From a checkpoint of a small rotation predictor.
Training: ademamix at rate 0.0013, 17500 steps, batches of 128.
Data: 77898 training examples, 28.8 epochs.
Rows from block 3 of a small rotation predictor, named by matrix and row number. Rows with one number belong to one neuron. Each number is 500 + 40 x the weight over its row's rms, rounded and kept within 0 to 999. All counts start at 0. Numbers have three digits each.
After each neuron's rows are labels from the 100 images, of 14976, where the neuron reaches its highest value: "top examples" is what is common among them. Only what is clearly more common there than usual is listed. The data: photos of plants, animals and fungi (iNaturalist).
# fc1: MLP up (model.blocks.3.mlp.fc1.weight, 768x192), inputs 96-191
# fc2: MLP down (model.blocks.3.mlp.fc2.weight, 192x768, transposed), outputs 96-191

fc1.166:433533513522431501485467429537461516548533494529555503520479586571515484458501511514454431497467522501513536536546524587431529531511544476532497489535493560461569495498464512418531490550478520454525515494486539523555494542482478529520522421444460442552515418500499474548528465565532457491
fc2.166:455529583514448511480535481471616458546463454489558440492525434496484491488498476507554504461494424537425451479553548580397536522532486516415525522508465496438546542486472541575448501548497444530561553460467472488464525519495488497387564458554465527522566477555476507468484555484540524460
top examples: phylum Tracheophyta; kingdom Plantae

fc1.583:569452523474505472517478534544468472563454579462517510514541475530489547502503502458505509520426514501531514480457549473548446506486556469443440427509475514513467452480505464505520551503464553516589544439489503496530447460498498468475383487513463503574484491586524490532488621506500498479
fc2.583:505529557462488441510447459487538539504487392457513420503502501482497579538452477547458494471502505516504533483512452497518520555552481450485442527491477519562531521531524476516430472512555475485528501451507487508534520537492492532478576482542472576466566481518455586453465568512465493493
top examples: class Aves; phylum Chordata; order Passeriformes

fc1.423:456403502484474504508498534553569433453436513546553481517470584527452512541501475501447528502514495578428513524476513531522466528438448578440507521481443541512582530534500462523443449517494494484509475542553465463559509531522436429501471483518515497541508492530484470494474445584442508410
fc2.423:550478511448496486506543525500436522571496396475484492465464516429540496489480403487512451442476519443538481457460427489530460553512481551481511477415550477472499521485455471537426527480529472467515519488464512476534559551482497485482474486543536565469501519528523558522394519467496507535
top examples: phylum Arthropoda; class Insecta; order Coleoptera; family: Coccinellidae

fc1.92:544506402486450472540484533534492559539508556486540515507477452580539564476538503584456514479501505501452594507546404518478533515483450569454491478532486498496504539455514458564488429453526511520552488612508418481480439424514494491540523463526531495584505504469520461525484543463495501437
fc2.92:484535446472476490502525463503548516497532456469536507445508365494480480521490514480458489502467460536520418515509442515465471467528472472531524489509580445542466512493488584574597560428511538535448505449513502566469526491578470451543483521508527429423414437590459524476492511518558556569
top examples: class Aves

fc1.624:518484548442523484559443480444546461540457556436537561509534481513555538435533553495443515492477499539442486522604487450465482512532472616419481425530496478488542526469541506547478537554442488462447494481529532444554443483535425476453483489492463477503524550465470480503495568560475527469
fc2.624:509520561487454467420506467573461497413537473444480482531494501506497485538420465507493489558503525533557572483553528513519439576538506453547537523442623552517506624491562503531457519528518507506495547553517501487547506459515533500562498463616455498431511524501561485554548524506583498503
top examples: class Aves; phylum Chordata

fc1.389:525471548498454415505458454486469460566472505459507487543538496445508477430531476519554477527455470527508481519527460474494515552505558479477484528526494423537482464527487494492492464483460547520494529541454541469481512568409520540515484492435426425549492515505478548463558551409524487569
fc2.389:522481465483469539450496477436511494420424565565531469516455512515501482514513458518472440547464414490512479474446538475476503497594465520481527568499507478471562534506479546516472497510454463530537572518510474413569431557498433475477551414471511456423527555476524552521489444469545511463
top examples: order Lepidoptera

fc1.317:564496508459512472542513477530454524551500549472422532445514431506549525387516556534458468562486446483509582516576458522464481468530517546436417537463521455536481494458475486586400560498497544528481504517555456464507492522508553518457529519448513487450549473466450564562484488446526464487
fc2.317:527517549517420431533402472533510486435517539535588517450474475520489487545485495434472490560486518557445488560444552537435412473469487522496523486489500504472425504545485437441576492485542501528516547484517543491555497498573533556557478494414553444542468507408530581525559503517510493461
top examples: order Passeriformes

fc1.618:524441482472422515507461437539486551475571551448535458481451536510540613507498501508474533445375526442463528509556468508503534455575514556472532511453474497536527520442451497525485514497540454517492585504499512524492530509535447517387515528465500513483459418534460450527589528470483498477
fc2.618:501554512477533458560462534527462513502547498474537577443476511509493510468522491478534526506545557502493480516508526554453441535459521505455516459422492512484497561558486465494527480487432545467514466561455506548454485459472486560540567465448518453547554531525504576544512526462529486426
top examples: order Passeriformes

fc1.302:511474420570458472528475457508476479483454539453502548481569507461420556465553471566496501486427429479535535431566538437564488576602465537531499521507493525473495550533535508522441421520553489470494523525540507405512495497574505450385491508502455517470534451481461537443490485509510538494
fc2.302:451516476517525517428495473486564445471510565478498516553432494478489560489470502560473530466492494526493455491504468477549526496514429464429522535482533519494516519569484501545513480437527488578471538396513474591504580494509557547505489531500502556563529481527506585398495522567492495466
top examples: class Aves; order Passeriformes

fc1.409:531510517550573527423402491546612490520497561474484555471489499425510465433575513505535447446482482515464498479502529461539497562473475520471525449522435484450547482479493462523536489548572567511569535533528478574540453565527501482506508536480472534469549501453521508462478460497497507432
fc2.409:482507502535515476482489508487499456483479442532450570523534538502463554554469506503495488500533515471602469553510515546464477484508448502547481520490548502529463465556548476422508472569454606489522458501508482573489455486548497465486524534486503509417569461500556483479518551471563522503
top examples: phylum Chordata; class Aves

fc1.251:499483551559524468486496536489472492517558524453589462489481483494546533435399516407505516512470532487495427503471483502511490456529545529556515470468511515550488499506502511514525512501505503503518569482472534442429489524536454492461527527447505454490505499494483443502536542477473511501
fc2.251:489515575557472461529565558500518523518528484422501518540501493553513554461450511509471477458546534434447467507443449552543429566522482450488486544500498538525388499548452446526487463549530508475535520496512482602506552543501452553445502505465502489451546467512483595476509466538508550502
top examples: phylum Chordata; class Aves; order Anseriformes; family: Anatidae

fc1.752:523519427510510489496478543484548533536408601503446544420585480430518549490491438485458434495501484498525446484441493547610475513525536474575450584502527521557499473513547562478472477482473502491478529487509464573516514439570423496468458437467512469535505504476470493478556474488575429461
fc2.752:560512509549583520525527486477570488473444523445448532528520590519538402495500499522410531507552559559530550525480511463493535523470535486469508508514428510511472449496477442449522462529498516501435459451489556496535504549495483565494475535444490512508526599450426497611487473553509491588
top examples: class Aves; order Passeriformes

fc1.451:543476499493416521480470453483581485477488495457526460563493495593479525416552473451499528490447526518517470455499486525411500512562567507400459507573545473508551496477471472480499509501480475497574592582472501494501474456540504467493440487470524503552542507465487514516530441505543558406
fc2.451:513508549491466545463513477534516523463477534443509411440525490492557488566466455492467474484466475492557533493468495534501476426572451473488542478506540454510530530568471460436501522570516447509554461520465463449550526443506537568572466466553521540456490557499518404541489449479498520506
top examples: order Lepidoptera

fc1.107:549395542454549542515532514541520466452523454512491403503521517522461540481525546518480469546523522494544485466499470486541490480509488450451503472503514497488532451523454503529486494433445548511483554530534497481435492520485519536504448551542565577579490442502491555436475463463487576487
fc2.107:481550486528543534500557471511532485532443430531571525518497529532498484555553483471485461497436514473466470564479487468482465521591406496500528499552534485483593452528536449521546467533476524487500544406492453482496554530535448543416493445449525483479513509480525502554511472564518547411
top examples: order Accipitriformes

fc1.121:576435464570531520488523464440572540419491497525482469486484482515495495542522462516575482513492510546438484471484459596538456501525513509524554497482532498559470504467472435561472423539490496462533554522522481489411470489511503454541554446562577484549521545469480489525449476513505470411
fc2.121:459488497469560522509495513514480506513523439465514478476492520508458490533515483447494462506500499437554449503421492488418478528528509486554507460498520548477492470484493504501443484491534503515573488519427479455551538478515428544446576485409528473456464425490519403550483414420501562471
top examples: order Lepidoptera

fc1.357:486498509560461487593543514459532516541477540407532536535570477460570555494490542507461536450448532523412554518527473513440439457522530575484443484493512464572505532505462528513491514492528510529428565527574501419451458508546459421459503481436414478476558463439495449476548535558498477470
fc2.357:467536560528511502432561453546500542490550504482475476567436508540512478518448479450434484505494461491492518450441498480532408554563458431543575545474554525496526499552521448523450541540514463527545587492470503571547541450506475483512518526551465519492559537607535530466455490496499475441
top examples: class Aves; phylum Chordata; order Passeriformes

fc1.81:535419495539469387487498445516517447608478468497465555534486508474446502490479554496537519499515479527489481491512497457448464480546484497467461507496479492493450492511513421550551561506442451457486508561511508478502495522499612526521592569409524502500431519476502499582512508532454518465
fc2.81:467518453558527495513545481498488545492514352473457467485378509433496454513498482469461460517478507464481504516481471498424449434526565469526530491538468501456470428496505474493508557452585551473531492539481490513490370438550424520552500502447448468426510494458499404492542513447503398508
top examples: phylum Arthropoda; class Insecta

fc1.230:456446455474526525447511476486491498518520523504549374528511511479502496486511482443529457412498411485511479532501600500583531527451553536529491498483476487481484527492535423465560489555497553487581523465587557467481497533482439523536461559439444573508465477525499504463572523505485541440
fc2.230:468623511474470493426505520485561436505457493431467436446494478507469494494390495506557471447490448532552502505470477472446437464545475543415474509540544497429441536486462508499474540473528478508585548496473465514531498442455447504430488420504509456514479484501462534549543486558517525468
top examples: order Lepidoptera

fc1.472:497459511459529468557519495458537440453526476461555503550516485442531533520483556462462514508461560474570499523489523492522514479473562561518479497509603492481539442459492541496475512460514480487535580527577537405531446475554503471489489447538545460510591541412517516481539494386507486500
fc2.472:499452549458495484504478546510529466428454468382472471522546427498538544456488455465486484532474468528483455447520565470495498503497539484512490476477531490478471545464508476472471489508593440477521503459452556449545523453527465462536440530535434531561544505566524422592486451504569484599
top examples: class Aves; phylum Chordata; order Accipitriformes

fc1.493:498416492468469526477486486567498547582419500454518458533463472483418501513520465441509484399506520509438551486467515548587464478443548552464460514488511496463555550460467445475547455460525439487544493499496468504507543520528500526461476577425568515595568538563534523508510498472531512499
fc2.493:510481533533527502532517515582450550508439400434495503410442524452469560475532486474474498515488455482525492509508484467569519429434447531518464489484447475500449487503507480484546560485468551456427468535495478448445431432547474464495522501448493517566439548519449539486485555495490430545
top examples: phylum Arthropoda; class Insecta; order Lepidoptera

fc1.537:473498545520476519519519494483484575463515546508480532566516560447464559446548498523442570396426491481549548539526457567539496458456469501531496538481513543501600470429544506489487495524468509403494506491581487507439486488446484487528483497482511422481473547487476534491499436496540473470
fc2.537:526424500446456562465540500507475538500513416444542558468517514415461479509569497511460593502539517476501516471495488454601477444484478479567549480504463450497486485493439516460491470459528474502441475483507524485530503543530527560552586581463582517555502479509462464543467527444477439537
top examples: kingdom Plantae; phylum Tracheophyta; class Magnoliopsida

fc1.278:479401529505387461503478450484487513487518541532505430477441483454447524477492510468556516509462514509471488553547549549526445549539494520482514489460505526493515516485472466490429510533526419531473584580486493527483463539471504537385478543483486511505496464457516485546499494473532502471
fc2.278:561582532477511509525571499562466531497572500496481612484486513485457538529530492528468542554522556501464525500471493630482501508510528541550519460486502467496402543537553551459503491543541547482578458502533528489481447465498514510551550529449532424458465529501540539581539494484495531389
top examples: order Passeriformes

fc1.481:496443480560516493493540521519529532466425522532476484497453507473503552521517501508518498474514503562454495483479456503485418497495504491497550474436537482473482490481488485577548453547556497478469522536466463460486448536414514486498550494511614581582523514465443494546477566452480547497
fc2.481:537572498561541450484488551497518461534512406482469526471460481570457480504547497498484533553454498499494503481467518496460488534505476522562499516549490534479497492495574552527505539496592576516536421540498469529499530508522477440532545521442418494447503489465494431499501410467491547499
top examples: phylum Arthropoda; class Insecta; order Lepidoptera

fc1.678:516500379526589484482488448515527483508509524472501478475540553525496492394462534473506526513463491437485513452536500515600496511605489504478523509447387496531472487534471509587485477523432512574503513546477528376525494537508516456500483539507523507540539460565434493457462475496506468519
fc2.678:529512369421497538501456511457597450497541518483552510536509495475509483477502494505487481483476516470437553495530429476555453503495451409475514539518534421459592539569521513523511576466540544567496544466428522524505463579531498523490480537536547537509565521514545513519481493601505472523
top examples: phylum Chordata; class Aves; order Passeriformes

fc1.507:450497499600494534429498541461489506446525498544443445475558459451430512468461463478479471406470532491542578564517510495522471463561548482558492499468516468559536543436538514521497474454497535399499533519536513516469509470503450527491452428438449494544424489473406515454496586482460450433
fc2.507:453493435490480488504481465451518462499422401528473493481518521441512542529449539462495543478448478550453533500509577608498487533484496508491488461466452523439569506510460510527434464562523484494484448518493520466427564584480502492576590535460522523516447526428503487553488483498564463596
top examples: kingdom Plantae; phylum Tracheophyta; class Magnoliopsida

fc1.458:475500499450469491575458507534459519461526433506499516494463428525554463507533541497502464549520427545429479442517536499448458572441483448432475487470528482453524476542452518518498517394535520511474440519562538497561498527478504535492433522532495537491495519496523479502468530491597558571
fc2.458:547383565506502476544545441473446482570496433463512499510509511451517540556480509458434535477442530422549554481447529521497480534519506492464531556460493505515474527523538524517446516528488505525519457498561500432499519458454503492495552551545523498523513558504461498459512534510478492477
top examples: kingdom Plantae; phylum Tracheophyta; class Magnoliopsida

fc1.565:557510534563514559466433582467535513519514440529513551506482451521522502522427475551479500533514386544516506550561445508502506568549524477515486581485497537542504502519474478481505458561449559525423451491418463486501537487482476479435561484558452446506503446503481456525467471489577519451
fc2.565:420431561523487536500497468537454473476490413431524535504558450439484520516487541504472482425511513489437448501559452446507506441453584457481480479452558457484485496448482528552554520449478463511456440527512546486509461500539538468573540567499468541484491454444512540451496496495505505563
top examples: class Mammalia